config = dict(
    train_examples=50862,
    downsampling_factor=8,
    momentum=0.9,
    adamw_weight_decay_other_params=0.05,
)
Rows from block 3 of the decoder of a small image denoising autoencoder, named by matrix and row number. Each number is 128 + 24 x the weight over its row's rms, rounded and kept within 0 to 255. All counts start at 0.
After each channel's rows are labels from the 100 images, of 14976, where the channel reaches its highest value: "top examples" is what is common among them. Only what is clearly more common there than usual is listed. The data: aerial photos of the United States (SatlasPretrain). In brackets: how many of the 100.
# conv: 3x3 conv (decoder.decb.0.1.conv.weight, 256x256x3x3, each kernel summed), inputs 43-85

conv.178 [147 138 138 146   0 128 103 124 124  95 112  55 130 122 121 140 115 127 106 137 134 128 136 120 118 116 180 113 123 130 128 130 132 141 125 111 132 126  90 141 121 130 130]
top examples: building (74)

conv.25 [100 132 106 117 148 142 132 104 147 174  97  82 102 131 119 177 121  93 171 103 127 150 119 119 112 121 125  90 142  95 136 141 111 140  93 132 117 152 156 137 121 128 135]
top examples: building (81)

conv.65 [ 81 154 113  95 136 143 106 130 101  84 154  91 100 120 121  97 170 137 150 131 141 103 103 123 117 111  85 115 136 103 136 138 123  63 111  98 139 122 128 141 137  79 140]
top examples: crop field (30)

conv.172 [119 111 107 109 158  80 127 171 143 120 136 120 103 157 105 126  90 110 131 101 139 169 135 108 140  79 126 125 139  85 140 149 100 140 154 117 142 132 131 139 117 130 156]
top examples: building (90)

conv.78 [ 79 139 112  76 126 103 117  85 120 149 159 119 132 100 157 120 127 104 133 128 151 111 123 125 145 140  81 104 131  97 145 123 156 136 124 132 134 133 130 137 150  48 136]
top examples: crop field (41)

conv.31 [143 140  93  93 147 108 148 116 106 145 124 125 140 113 138 114 123 114 142 135 142 136 130 205 121 137  98 110 130 145 180 115 141 157 110 130 118 158 153 121 153 107 132]
top examples: building (74)

conv.121 [ 86 100 152 123 178 133 130 155 124 100 118 115 152 151 146  84  86 100 146 133 151 118 122 140 142 134 117 126 173  94 169 112 129 106  77 141 126 152 186 121 141 155 157]
top examples: building (71)

conv.199 [136 123 151 152 118 145  87 133 132 130  91 138  85 134 124 170  90 117 127  99 120 163 160 123  83 148 131 172 122 125 111 149 148 109 137 113 188 137 115 125 110 180 159]
top examples: building (80)

conv.238 [119 143 165 177 149 138 135 135 139 144 105 173 113 144 151 158 183 105  89 115 110 141 112 141  87 131 157 107 112  99 145 131 154 103 109 156 151 120 121 133 128 125  74]
top examples: building (81)

conv.236 [140  94 148 128 143 142  91 166 120 154 128 113 114 159 155 129 131 127 125 133 136 136 151  79  79 136 113 116 117 139  91 135 101 116 107 135 149 179 132 140 126 140 159]
top examples: building (78)

conv.192 [142 130 146 112 136 150 101 163 113 122 138 142 105 120 111  77 168 189 101 133 137 129 144 113 154 135 144 126  98 125 167 146  94  97 107 134 136 102 126 108 153 133 124]
top examples: building (69)

conv.220 [126 123 106 122 171 126 109 123  93 115 135 134 118 112 206 114 106 145 114 139 114 129 139 128 118 117 123 146 110 122 129 129 141 255 117 110 201  87 173 127 152 129 163]
top examples: crop field (32)

conv.118 [141 125 139 130 123 124 153 135  90 111 124 113  45 128 128  55  96  85 139 139 130 135 170 135 129 132 125 136 143 134 122 182 136 136 139 131 130  93 128 121 119 120 171]
top examples: crop field (42)

conv.166 [ 97  99 107 118 116 126 100 133 126 132 110 138 146 136 148 148 133 141 133 168 132 163 137  97 150 146 116 150 104  93 132 149 145  85  99 132 115 128 144 159  99 126 150]
top examples: building (72)

conv.170 [134 117 150 141 125 171  97 146 135 122 112 107 121 123 162 137 177 129 115 151 140 143 197 145 128 181 112 119 121 112 131 120  93 124 135 144 121 162 153 110 118 160 104]
top examples: building (77)

conv.101 [161 102 152 131 122 166 142  82 124 104  87  99 130 136 103 124 181 135  81 160 148 117 176 137 133 146 123 152 132 166 132 118 117 119 160 116 130 127 137  93 164 189 129]
top examples: building (91)

conv.109 [112  99 109 135 143 103 103 164 110 154 112 128 135 150 122 148 142 122 151 117 129 158 141  73 163 103 134 115 103 122 110 144  68 144 124 150 145 130 134 113 167 138 132]
top examples: building (88)

conv.138 [109 126 145 117 125 160 165 104 143 105 138 142 146 115 126 112  88  99 153 145 129 115  87 151 123 104 112 104 119 160 123 129 119  94 137  93 114 162 119  91 141 209 156]
top examples: building (75)

conv.167 [ 91 182  77 141 139 118 118 121 119 131  94 116 132 144  64 154  68 110 132 150 154 119 167 125 147 127 146  80 127 107  99 102 141 152 133  90 173 155  99 112 123 118 181]
top examples: crop field (42)

conv.169 [135 128 137 153 156 142  90 128 149 106  99 175 128 129 127 125  31 139 114 110  92 123 107 139  82 139 145 126 130 108 131 120 110  72 153 143  92 162 139 102 147 154 129]
top examples: building (78)

conv.108 [145 130 126 126 128 142 128 131 149 152 151 112 108 131 148 137  64 135 202 135 139 123 154 132 111 119 122 120 135 144 130 132 145 113 145 135 120 138 156 114 181 140 128]
top examples: building (90)

conv.111 [119 146 127  72 140 144 122 191 126 143  86 138 152 105 138 134 153 145 156 104 111 185 143  61  84 133 116 114  84  90 129 135 125 122 137 155 111 176 141 105 136 134 131]
top examples: building (80)

conv.124 [120 116 110 125 145 140 153 149 128 127 108 142 110  86 146 107 131 140 134 122 142 113 120  72 112 141 124 106 122 122 112 125 120 143 121 130 137 160 132 107 133 138 120]
top examples: building (93)

conv.13 [ 93  97 132 144 118 121 108 110 159 130 154 146 159  77 133 139 122 153 142 102 122 137 122 179 139 119 121 101 138 150 122  42 122  90  77 124 163 165 133 118 134 124 168]
top examples: building (68)

conv.151 [116 123 139 125  97 139 130 132 123 130 112 114 139 124 140 118 176 108 132 122 153 121 131 134 108 136 129 118 140 137 134 135 124  98  66 134 175 171 129 139 133 151 132]
top examples: crop field (41)

conv.184 [152 146 165 143 133 148 175 138 133  98 105  78 148 138 150 155 165 121 111 137 155 124 119 131 206 124 122 122 104 165 131 112 110  66  90 140 137 135  77  94 109 138  92]
top examples: building (98)

conv.223 [143 126 133  90 110 131 134 118 124 142 131 125 127 123 149 120 139 144 149 128 134 126 132 246 151 128  91 106 134 121 255 143 126 125 131 128 127 141 127 125 139 114 135]
top examples: building (72)

conv.42 [173  99 125  82 114 120 140 133 132 178 131 131 160  63 145 129  98 159 110 112 113 114  95 135 117 128 110  99 159 168  89 151 141 128 136 137 119 166 147 110 114 142 145]
top examples: building (94)

conv.34 [128 131 130 103 116 128 103 178  97  96 146 117  87 115 125 112  67 130 146 145 127 140  89 132 106 139  88 113 123 130  89 143 100  71 152 109 149 128  53  95 143 107 159]
top examples: building (70)

conv.126 [158 129 115  88 126 131 142 150 109 106 127 124 139 117 115 131 115 107 144 131 138 120 133  52 124 115  96 117 167 127  99 132 112 124 118 139 130 166 133 141 118 116 150]
top examples: building (71)

conv.6 [119 130 111  93 143 116  92 125  94 163 133 116 146 116 107 114 161 147 149 117 124 157 113 139 127 120 108 118 123 114  98 122 155 131 122 126 133 123 177 138 154 131 150]
top examples: building (79)

conv.89 [139 129 133 163 145 144 149 125 131 138 129 147 142 144 174 115 145 165 142 103 144 151  74 131 124 119 149 149  91 131 128 110 130 136 111 145  99  99 122 168 138 161 159]
top examples: building (78)

conv.45 [146 136 163 117  84 142 140 134 111  98 121 150 127 118 119 142 146 123 123 125 100 122 106 147 127 139 145 141 160 145 152  96 123 157 163 146 161 166 140 135 129 154  90]
top examples: building (98)

conv.175 [122 138 144 172 116 113 145 140 172 106 127 184 126 104 156 104 118 149 140 137 151 137 138 133 102 120 166 166 148 134 133  89  95 173 113 142 137 117 166 141  97 149 161]
top examples: building (75)

conv.150 [  9 122 144  99 129 139 120 151 138 173 135  96 152 132 144 140 170 140 107 158 105  65 152 176 167 118 101 136 162 114 181 146 159 137 123 136 152  98 169 123 145 113 119]
top examples: building (87)

conv.88 [112 112 118 127 131 117 129 144 121 150 133 131 106  77 147 125 148 175 114 119 144  96 140 108 137 127  86 118 138 137  91 109 126 115 128 126 128 118 150  98 167 131 129]
top examples: building (83)

conv.250 [141 113 123 135  97 118  98 155 140 108 128 129 136 171 113 148 121 120 127 120 126 108 137 117 158 120 123  95 143 126 114 105 114 125 117 116 143 124 113 115 142 149 154]
top examples: building (79)

conv.52 [131 133 115 127 131 132 131 138 127 118 119 149  87 138 127 149 202 144 127 129 159 119 160 137  56 145 130 123 122 125 128 255 136 121 138 124 149 106 128 117 135 126 117]
top examples: crop field (27)

conv.225 [150 119 156 174 126 140 124 138 149 143 119 156 129 146 113  91 145 126 131 134  82 122 116 136 127 141 164 101 116 116 145 169 151  42 112 145 127 140 120  97 135 159 168]
top examples: building (90)

conv.102 [ 69 108 118 143 117 149 147  99  91 148 140  89  79 148 149  61  85 120 120 124 116  89 153 118 115 129 125 143 125 115 109 122 131 106 143 126 139  89 128 112 124  94 173]
top examples: crop field (27)

conv.248 [103  80 110 115 135 112 106  92 133 136 105 143 159 123 148 113 148 111 121 136 132 100 151 158 147 111  97 130 103 142 109 128 129 125 144 124 132 141 124 124 153 152 124]
top examples: building (78)

conv.47 [118 108 156 144 119 138 120 101 160 163 135 175 125 135 154 139 176 121 113 126 150 114 122 100 149 151 145 135 114 114  97 132 135 131 123 125 114  95 150  83 124 151 109]
top examples: building (75)

conv.176 [138 116 145 144 137 119 118 142 127 147  75 175 129 171 122 169 152  79 114 146 116 147 137  96 185 122 133 101 106 149 165 158 151 107 140 135  88 141 150 118 112 108 112]
top examples: building (74)

conv.180 [125 116 125 114 140 175 108 126  93 137 120 127 104 146 147 124 255 160 140 157 125 113 149 127 135 115 105 139 134 139 121 117 142 113 114 128 120 138 140 123 128 155  80]
top examples: building (99)

conv.40 [101 111 142 124 141  82 129 120 139 132 145 147 139 148 129 129 145  95 122 117 140 142 105 139 123 123 123 135 109 121 148 119 149 135 123 128 113 112 155 147 123  53 124]
top examples: crop field (25)

conv.106 [ 71 121 134 133 108  91 135  80 144 109 121 130 111 117 138 133 115 144 108 162 128 166 144 201 139 148 119 142 141 129  91 121 122 129 123 129 128 145 125 116 117 147 110]
top examples: building (93)

conv.252 [155 117 143 132 158 119 132 151  83 127 135 116 128  90 120 139  90 145 127 150 111 146 115 143  90 100 127 116 175 152 134 128 114 125  81 122 136 139  92 146 166  99 146]
top examples: building (92)

conv.129 [167 117 123 118 146 130 138 104 108 134 153 137 154  93 133 108 151 129 137 127  97 110 162 129  98 127 135  93  95 109 113 118 107 119 132 134 138 123 180 132 165 142 139]
top examples: building (76)

conv.141 [109 125 132 155  60 139 135  67 143 123  88  95 126 141 129 129 155 147 114 108 114 100 161 151 156 146 143 118 136 115 179 109 122 124 107 134 123  92 139 121 131 133 112]
top examples: building (88)

conv.237 [128 108 141 161 124 119 128 129 158 151  89 147 133 135 103 127 109 146 134 114 103 109  92 127  92 135 181 107 128 128 129 136 112  67 121 148 113 112  82 105 123 139 163]
top examples: building (91)

conv.84 [129 137  73 126 131 140 127 127 132 112 116 129 124 143 151 121 130 133 106  99 132 116 135 126 121 131 121 125  99 114 128 100 132 148  99 126 121 136  79  97 112 146 163]
top examples: crop field (53)

conv.12 [151  99 145 166 135 111 126 112 126 146 148 133 140  49 159 117 202 149 106 152 154 134 113 137 136 149 134 106 112 152 142 128  88 132 154 113 137 116 188 117 112 135 102]
top examples: building (79)

conv.254 [128 134 150  97 137 164 126 128  69 129 105  82 143 113 143 124 171 125 122 151 130 108 110 126 143 143  73 121 141 112 159  97 134 125 131 138 126 137 169 118 138 111 128]
top examples: crop field (34)

conv.76 [101 114 133 127 116  92 136  86 135 109 108 136  60 159 105 137 119  98 103 135 126 120 169 149 183 143 127 120 141 148 155 118  70 157 156 101 153 128 139 136 145 117 138]
top examples: building (82)

conv.146 [131 114 102 119  74 163 113  78 118 115 150 116 103  86 103 120 103 171 138  97 122 154 117 132 134 141 176 104  96 144 112 113 118 156 123 137 147 105 149 162 142 137 135]
top examples: building (82)

conv.203 [114 133  97  38 143 130 128 133 181 185 155 143 115  94 113 150 114 120 129 109 116 127 139  88  64 117  77 143 138 174 160 153  97 140 143 127 121 179 130 142 138 111 145]
top examples: building (90)

conv.72 [123 132 129 180 180 157 129 120 160 116 117 128 126 159 123 113 136 110 111 132 121 136 157 165 139 184 154 102  95 114 159 113  95 138 135 110 141 105 160 136 132 118 125]
top examples: building (78)

conv.173 [126 142 138  85 136 121  89  96 111 192 137 128 134 103 130 132 139 154 128 147 128 162 112 167 104 121 119  82 147 139 106 154 155 127 156  97 128 163 125 127 119 121 135]
top examples: building (84)

conv.83 [122 139  78 133 115 109 130 163  93 107 138 109 138 101 130 127 110  87 130 124 166 130 153 139 125 145 112 123  97 130 156 121 130 156  90 137 134  83  78 146 105  74 130]
top examples: crop field (72)

conv.15 [137 123 123 139 117 123 125 104 109 139 102 100 118 131 125  92  90 121 121 123 155 134 121 135  70 128 154  90 128 129 143 128 122  93 102 113 120 124 124 149 132 117 107]
top examples: building (78)

conv.10 [129 141 136  98 119 142 160 121  90 122  95 145 121  82 136 103 130 113 119 138 115 146 138 132 135 133 111  92  59 121 145  98 137 130 112 131 145 125 137 110 135 128 133]
top examples: building (84)

conv.54 [141 123 158 115 108 142 115 146 122 157 103 124 130 119 132 137 154 123 111 105 115 100 146 109 140 109 137 111 133 119  92 142 146 119 128 179 145 130 131  94 105 133 151]
top examples: building (84)

conv.66 [104  97 146 121 174 200 111  65 174 147 132 120 113 118 167 114 132 123 105 149 175 153 114 139 141 148 111 111 162  70 119 115 139 117  94 104 140 163 125 115 138  62 138]
top examples: building (77)

conv.29 [114 103 127 146 129 143 113  97 112 118 144 120 154 111 132 111 157 155 102 148 112 111 131 143 155 120 135 132  93 124 139 133  74 136 152 114 117 109  81 129 139 116 137]
top examples: building (70)

conv.137 [127 124 129  82 137  86 142  97 107  98 139 126 131 118 122 128 109 106 132 159 127 166 113 132 108 126 112 147 147 167 124 133 123 148 113 117 153 113 167 124 140  34 134]
top examples: building (86)

conv.128 [127 118 123 116 136  99 125 149 110 134 141 127 128 130 121 124 133 132 116 138 142 126 144 180 139 123 109 133 143 124 138 129 124 125 125 131 143 135 129 135 127 127 159]
top examples: building (90)

conv.114 [226 150 152  93 119 141 136 217 117  72 118 134 155 121 141 128 117 118 141 119 112 162 118  87 145 139 134 119 108 120 140  86 119 118 118 154 107 146 141  71 128 190 138]
top examples: building (81)