A small image denoising autoencoder, trained from scratch: 50862 training examples.
Rows from block 0 of the decoder, named by matrix and row number. Each number is 128 + 32 x the weight over its row's rms, rounded and kept within 0 to 255. All counts start at 0. Numbers have three digits each. After the name is the row's rms in percent of the matrix's.
# conv: 3x3 conv (decoder.mid.0.conv.weight, 256x256x3x3), inputs 121-131, a 3x3 kernel for each
conv.31 089:116102099127162118124123116167145189133125086104074132111156156120033122113138126092105091099123090135124130149135095166122169152096126136135116169134073172155135106031040134119046115114123157147139110202147118104102102121118105104112122135119140166139106171123107125149076112163083135146125152119
conv.32 084:119085126089093115112093126123117089129099102153108127122143129162121131113136140116079098147171155154141125112128141102124134138139126140166112126101100159134118119128108116176141110129069136164132089132130156170131148103133123203094139127134131173149114217114129117104140143141119048120123115116
conv.33 079:134111120132229108124107118121154100098051104143121141134162153170000120120144110131122123137004113139156141174139120113217132157117151121106132098077167096118162134149148117000111119145103132101125170000125131116137129150134128059127130155111150121152124144089152132138157140164136080127131087098
conv.34 078:159139121108149095158162150112142126158063128113181173151178128091158116134105093120115119112194119116091125170169143115169126115080120120102116147117152097076158139130117176106063126088109126101106137143166177255182083141117118169143160134148114119137186093125071139123144126155100096148184121147
conv.35 095:137111125139164111133091101134126094134152126126096142137143124137115145126130179153150133082173083160242150120129103156112141110123127115125130138115146110127117107118144139136131120130149142101114152153160116187087124070123131099119137152145113154125101080131201144156109123137135160150102056111
conv.36 088:121138114130090094117100123124156127096124067084143129127117120137121087103134108118154103158118161129122134172110138137210117135119145124113134123198120119153146155167106154108125116119075115121115086022090127173140153111133101172090118115064134132127135208132112145095146127136113113122138135155
conv.37 077:113170143130106139114156110111156139144118156098112105125145100109102085184094130126165107121143164139178134128117112083140078130110146117129189103144087147145157115083139094055138139092169152163136130120174121154162122119082096206125116158147161109135145123091153159130135127141147128103125094111
conv.38 101:070107118202176117127137148148133130231142139157144123167125139135109131130094150111152115053097121105133133129144160148101141159091111142105115133161115125145112076113115134164157099127129076138133022082126125130140142159139115148153125137160129108113236102156108137126127117147107144136108108132
conv.39 104:145122157118098138130090103132139130106172091116076111133126164097094123102234135135109109162116093130088163135123141140102196114113142156126154146128131126058127088144150077144118166156124147190155145207147117067074131123136103220122164127132139120110127180104136201160105152138131248130133071062
conv.40 088:134180110114220073115153116119084149128183097118100122130114118151136137150124134130196156078121123120106134106167150129071177092145104130152127129064128106123150137119117130143098155107129133165151120087166126153130149109138149075138115101123138094117133181093128107128118155102128131140145160122
conv.41 118:121128156106104125142153164172143129128077098175253117110121125149146130138180107112154150131137113077126082096141133113156165101130090127119118125111158142181139084123123145145114132122147145148146133126118124152136119126153113126120149175167134130145110114112153208185127117138124149133114117116
conv.42 108:114159143117135116144124119123126159129136145109116118137139113187127139149132124216128129101055107098082147111131107110139141117135102142151118154157104118145084165082088250163109151086099104090135109142133092129094101135119232126118136093108188137121083108122133099137153176145104119115138141145
conv.43 082:132108131182147143144107115191145141201165122123133127096152126088101129103136142090120127141132099155095119149080096121068124129113107128131143143043166088066117143149134151205133115079101103140155135177079201175175113128119117125123097084108129137136114072151099101079129154157110150120125124138
conv.44 108:149164167110156120133115128182103201131154109122092128108093120130142137154133123151158092121084126099129138087010056144149168128148135159138083106085121139131113079190072122139163160142149124005095161143149126126151106130107168144119115128142147153113105133125146116144130138115139108139132141125
conv.45 104:133119128199131095131142127151115124241145107106105129095169113000151131064151118080102134183159123140058140110185106184111154069179120156140153176124120135141139165089115119069097103092133070144143130124155112158141072129125045145104109127106152129109144108127132104168094143114063124114123149117
conv.46 119:127118099180084144103103097152129146086110125139124140145146144139106156154122118123085117084122111107118139159146126018153158137158143145110120116166117135118125120106128170164089153107099168134118144164144117123121146105125147206098146136109151119133179054109137146131140123113179128115086103116
conv.47 103:092125133094088113123159127119134141099102100107232107126142151140097123142222123130128119115142119170160161147128145163094148094160130127106113138112137123206175141149169107141182140204159131157137164167143077114130125117136159169135156169156116160120118148113173044123097163137149119155116146155
conv.48 102:156157132146077123139123140116185110101109122113123122104165147127151127139097119179122142122130103147140116144087149110122116137104143116112105107134127149140147110134113133180109146130131141019105182115130154128138127097130132134100170156103129193141103118120138107113105123126132130134145143132
conv.49 078:110128131126173134141112131146132141136082120155138101132119135123231096114100131137127144112056145122098160107143101158148153095173110115137128133106111115098112128129154130188148085081125130129157135074165166127136114120115114120102148114156147138141141145107124106119154132143153100125115130126
conv.50 098:141124124140180126135076143116147115109018162116077117100156108109198131133127133119138138126133129117114103116169128140163124144123122133102128153091140152089139122162144110139126108118117138151129130050130130041151128144127137082126116111118129117150129102153135141105111116126135153128153130131
conv.51 108:113116172086147188130132088117104088122140084149101212127124133199073133125121105143135145110132213117112163086157092098118118145202103125140118116135136126150113104142177124158109117072174091124097092165096112150095115114100088154167112131149109092153121055209110075176156131172151128166157136140
conv.52 097:138135147126061082131151113132105130129101210133124156135146121122181072140129137127138113148095177144115115123107146112133026133110143126110161112153167125093137136111138138119255138140179110118101127160131118143105125138111123208083137142138134128136128107135108138128140130105123126177128136132
conv.53 101:117128111130130116128145121162128132122121133096189102141118130126141148091168143108148143097193106162104168142104132141154126183039111109106129139068136159095145111138144124135128148168154143131128144084150105221195133152126099161121147148138141127140147135111113095189139137101132092115114142154
conv.54 062:140110134154039177115135142140103161170092141152104088085102161082116116091108167146178143116161117116124110111107122156149113145085162121163129148211110106082086174162102135032135145104123158084136145211115148141118108140181113186135108111082121077166122126133148110164118120090119171133100141141
conv.55 116:129160154113108130090129139085196121134139108106131152122103129129111144131147142172206226107100127136119139136053073150118141147155142107115123125111119142114173209202214125163120130140113130102143166121192118112110097135104141168136090141144128136136103088113105113109118052131145144152116136123
conv.56 112:132077164109102149116126153090129076134134065147150179096146068136142155129106124130156167119111122115124130109157157128130103137163135147143161136134167143113133118094236091076155123125168103165019105156062135145123101068087122098161140128163143154147137137149136118134128109092162121148110109115
conv.57 073:140147136076077149119128118146122141140000157116103114120108125138027096140157136154137123153071111143126133157117123093167146123130132139118138160161152152105114127165116096000158142152144138145142150216107098097093127108132100114149122140142142080114101124108135133126116120131136131107118146135
conv.58 113:104117117041131142096157139146105127085071114147144142191123155226090151134110145145141152088082121133092134098150140048194172066145130116136125081138101112133136090115124137104157079098144157148121018126151045156151170109139144117143154127153129108133190100103141094135127115119198088138141136134
conv.59 097:107115111100102121139078137102101118130109139149099147140144105149056136153068118145114146137080102160126118144102142150107141100086096127135128155107149130000104108098146119070099154206098122112130126112135032042081147135139128103123115111142102144119100105129149232103134150125146153144116114102
conv.60 091:128108122116214119087150099083114084162134119083098125126146106093223080145133131125128140121165114116133115133183145125072133160139134113137113152087148157124141133124120096255099141084105127106122123092105118101107158136145136054129142128106105128120126063131130126123125125142138106113117140128
conv.61 093:159145121141042116146097128120157128127143143125111127120161117125116132136131120147109140145000138140120119126129119108131126145144142122146150101122156129106135152146136131090117133158115120103122141136167143082134121161130116150142115146120133133117136084094135169129142133162121126107152092106
conv.62 070:104125116179138087159109126061105122101108129121123138153111116119037141125123141127137130134056129071137138156119150113247125133142168139104140099117139137157151126142140138028101114150164143144146122168139105126128132143155124138108166078164111124122161114146127114116110163117087079120146122124
conv.63 096:139158137239143135151130123137135139141080113130116112137091136107103117079154132132124140130165120146148118120120141099145127093178137114130134079144128132136127142105127191122128106151118124140131000093113108142123158119130088125132128124127099103134086164150156132117115110127093105115130112137
conv.64 085:140120175144215152124110117109174154084094164115144137123153121135123146149131095138147140127084144131083136133108121139120148139149153134125144097023127123136103170103091177080151154090140181169185170255171141130100138109147182165163160122111114166109128176117134143121121105131145102154122097141
conv.65 110:145136129121117131132124131132144147126145116145105145156141119164150129125080131104092145096072093148149169151153088165162114123161066147136118138137127146132140128136165118081182159167252136116073125177091131141031126107149133179120120058180106122137129109153144134173132146130125159132122141115
conv.66 116:202126123102075129182114114144118124132136143129097130173113123204145123121122132149142119116165137079115108118134150108098129034133123142127137069144150112128130128086116058144122119081121198174134116161136175133116112115154176110122162093132140112152155095117187075103092127124082152134136143132
conv.67 106:131103151130173126096080138031124115107170101133158127114124106143179133187096130101132133097110124166154100171135145139151123127171121173141119137093141089159155159163136115190145129137149141187136219197156034031166114085114168118122188104165097112087116125125191240101107079113129160150083105119
conv.68 098:117062127105118124124082154122122117120134129102111122134122148081255125117111124155102115088163114123140107146139107090080150134109110142133117130226116159114123110122117148101144110185121151127115152000145103134127155138125123137140129090109112134112141154121142123086131105131162073122100114138
conv.69 120:156163129105138101126135138094164055139143126135123146108111085135137148131136112201170147086157118117100129142056097157132159147143148134043108149164137159144143195211185093121118116158108103128089150161168133156125098188126138114118115125136143167197099109107129113121137133150121104128129151133
conv.70 090:127124148126224230122098131098102146123114170122130129130117108118088067129128103125112128143132172127108151098124164111148105118107141127133122127144103129105163127138127164173184122105153104131170114165000115154119147144151172136081157130139128126136136153144118138149111140102137073121124143094
conv.71 090:111128147114154139138140138105169121111204107110128110130121134086182111132097164140097079140140156142072097115139120129092159126132136138121160124100095139135112156146164098164122132126105142125182100125121182165162115123133105165133105108118121129150091134157121119101107146114117105145127136133
conv.72 123:132101115141129132122207141116150143158103144169150172136136135123121142207218158119135122118127122057066070127104121128097127179220158142111129138130131093176107152143139134120139095074147133112119142112130153253122114138116129100125168212167145129138140126141137086153125136118112126128150216159
conv.73 098:095112156084120119156023123102154136100186132128129156099090142150136142155074137126092152115158109132051090115057118173130146105143161160169101144149136134060144131121135106135076124128068173115139145182145114150115110089100105144124121052157140178095076087097111178085150123104138108103133124101
conv.74 093:144147128131107109120179073136106127113115085120162152157140121147032124145118101126117116127143079136151173112133141139165156144119145121144122106106140108234134152114141111063095145138179167161152172190152108063088138140113134125132126255096161125124094064138176186187129166131121091152140068118
conv.75 102:150120109111131118170146105131129122077127156082139125183137103129115121129120118121103124103159098136100115093155161198119126036130152179116138110116151070130156180118120176088104134118108140155113053175119099135117060108120211091137155143138154119134150147107153109128074134127150118106167127097
conv.76 068:148116100097204119120171126127144112130052126087162123148155113188136103143119150138121132088104127119141091127149120138090133140087094134144138133071093118122099131101125113064060112105120118125125144157167121114139084151126125074109102125103109156100133109092119112101111167124153085100159140139
conv.77 106:108114168129099129132113118124106170126124149128117142139146095127120000127135113131118137136121232109108120128153073140189064131150134119099139085112136124114178103096156130083151114076152113135092120128029124139088123131092117106104118127133124137152117069129122130142138138068135124119122163150
conv.78 116:115119129117102144113157156115070114125140093107118139123212109126110148135144137068094107128137147130140108160082142123091145141114158183077103134114130126127141114125115134149161137126163122000097129150133149155152078216125115118153124116123149114169115174136134141135188185131121130116142143123
conv.79 114:127115153109098115115127131122042148131106123115131143119139105151151128131109130180124164128129102135116149144087086112156184132149123129130126125099149117102091135072141136104098117101141134014140158121156117114115133144112116137129118099145151157139119097065104130131108109085139174144127150141
conv.80 095:160136096107086125133147137100147127113147159134139128178125137081166102164138149107114095144225174116128154132182127091074125125152134170131110179171083136124122124084117153090080121162122187175137148115157174143132113133106192172117110110118119099135128050142134124128065141111137157108100114132
conv.81 084:104155122129054156131125137125108132143160150132141120142137124130103145122132158122158130060009142124112134137152153143138129106147121107127137098152071140166125098140125119143104099084131165159107175154159131139153151131151127155137070082116159109116150129110084129101146125093133144133130163127
conv.82 114:139151154132129171126158146106066089138144147122132142157000037119127137101135142193194193123104107124150137116110150121140128123143120105081161117124120125135105159212128098091107134091154102116120145145144128146132133116180111089131106133135104067136140124099139114129128129153139134134155146116
conv.83 103:113134124149156083101167165144103124131127125176116135131122168134144125138157111116145150121171137127192109164121129148149145137098100132140143145160130137122101131139083116088079139124159142105145182103145141035052124086131153127130125108125122110115120072115161183175139106151124141156123088143
conv.84 113:095116173157112165195125118144108131107152089160136145135144130226092110082145130113122126198088109138140136094162132133145162097146148081149116117137138144139110166131136207091109114106132079137138039157145121116144170106114193081145124096099106104133130165084157097141165132134000166118128155119
conv.85 114:120123138132105099125138112129108115255104115143093120114141132009138141124132121135113122239101138103095120122145127000143137088164141108117129094135118160125169116140122114081122108113140081120131136093133109123122153121127095104100168128145112099120228096117116108108133146126083136159091155125
conv.86 083:144133113080132119148126135101169128198195117113127134121113109158142144140128113113132126138150131128143128109112106186084139155133135114158101183174111096115117115117132189253136143151119141132114004021134166062115090119112141120124095154118111135133051166137117154122119108130177114142139112120
conv.87 090:124110084172177097109151092117091125128095143117114117128146129151170138119111123142102139104233074161111124157136105139111138173164109132113143110080153133148141126121119140196139140121125129106146139105109129181113145106148147058114140112139160149112138031116127102137142142134155096127126148124
conv.88 084:109098097123241106118135156134121110117158112124132120142153153145039152166134123130094135159052175127109111106145136110199108131124120150148100122024124146124125087170139130101104120149140125070068154255170119118141133130128123129123110135117115134095147162122134131093146132114138110150148139152
conv.89 094:155146126130117120105097152187086126137166140117124124109130141122184109162052124122107122127229148130209095103142143156072121128108171091172149116143119085135143151129122067209132092067105102119132203188125083089141134081145115112099171107125109129100100112160200160117139127145113110139112100133
conv.90 089:117080132136000142129100104096135102154192149111100122116102156116124133104135130135126094186108114125117164125104120128086137137162151132152124125227142096121116148132139159133120116136107124126143150161124109119129160099149107187116112145112149126109106065128078151120105092113135143141119090145
conv.91 125:162113169152127088129130101116133146131143098126131142118112100144142079123136091107118206112132108141115116145164098156161109129173100112140107146140145129146141156100169153144120157095171154114092161129065141111109141102125140101163155097085113108134128080205149128188130121172126102090150132103
conv.92 098:150147120121207075143138145118134105140179125115125129109124110116150114127131147122134124136155184111125103149143131182079131143114125128124171157051145147119160140150142113047195130120159117135151153048081155164124122158113118000110126079130114122116095255143111072106124156120106132155142166134
conv.93 086:155154135105159108098119119101094139117107089132112151096078092108087139130145122124106104119168137117115142106164192132087143138170125193126070159131110171099110116060033118108122114107100115060188094146105119132124132125133091134124106131148100122118120178151114116128106116144135142130079137126
conv.94 100:109117117156178161084140126077101129182126152138104145182120146043157121169123122120105156179158095103090114096149134080126156145169126123161151015128126134162138114066135180148113109068153129164151105163133122106108171116147179112138169118150156120135225068144103107164119126117180121125117135139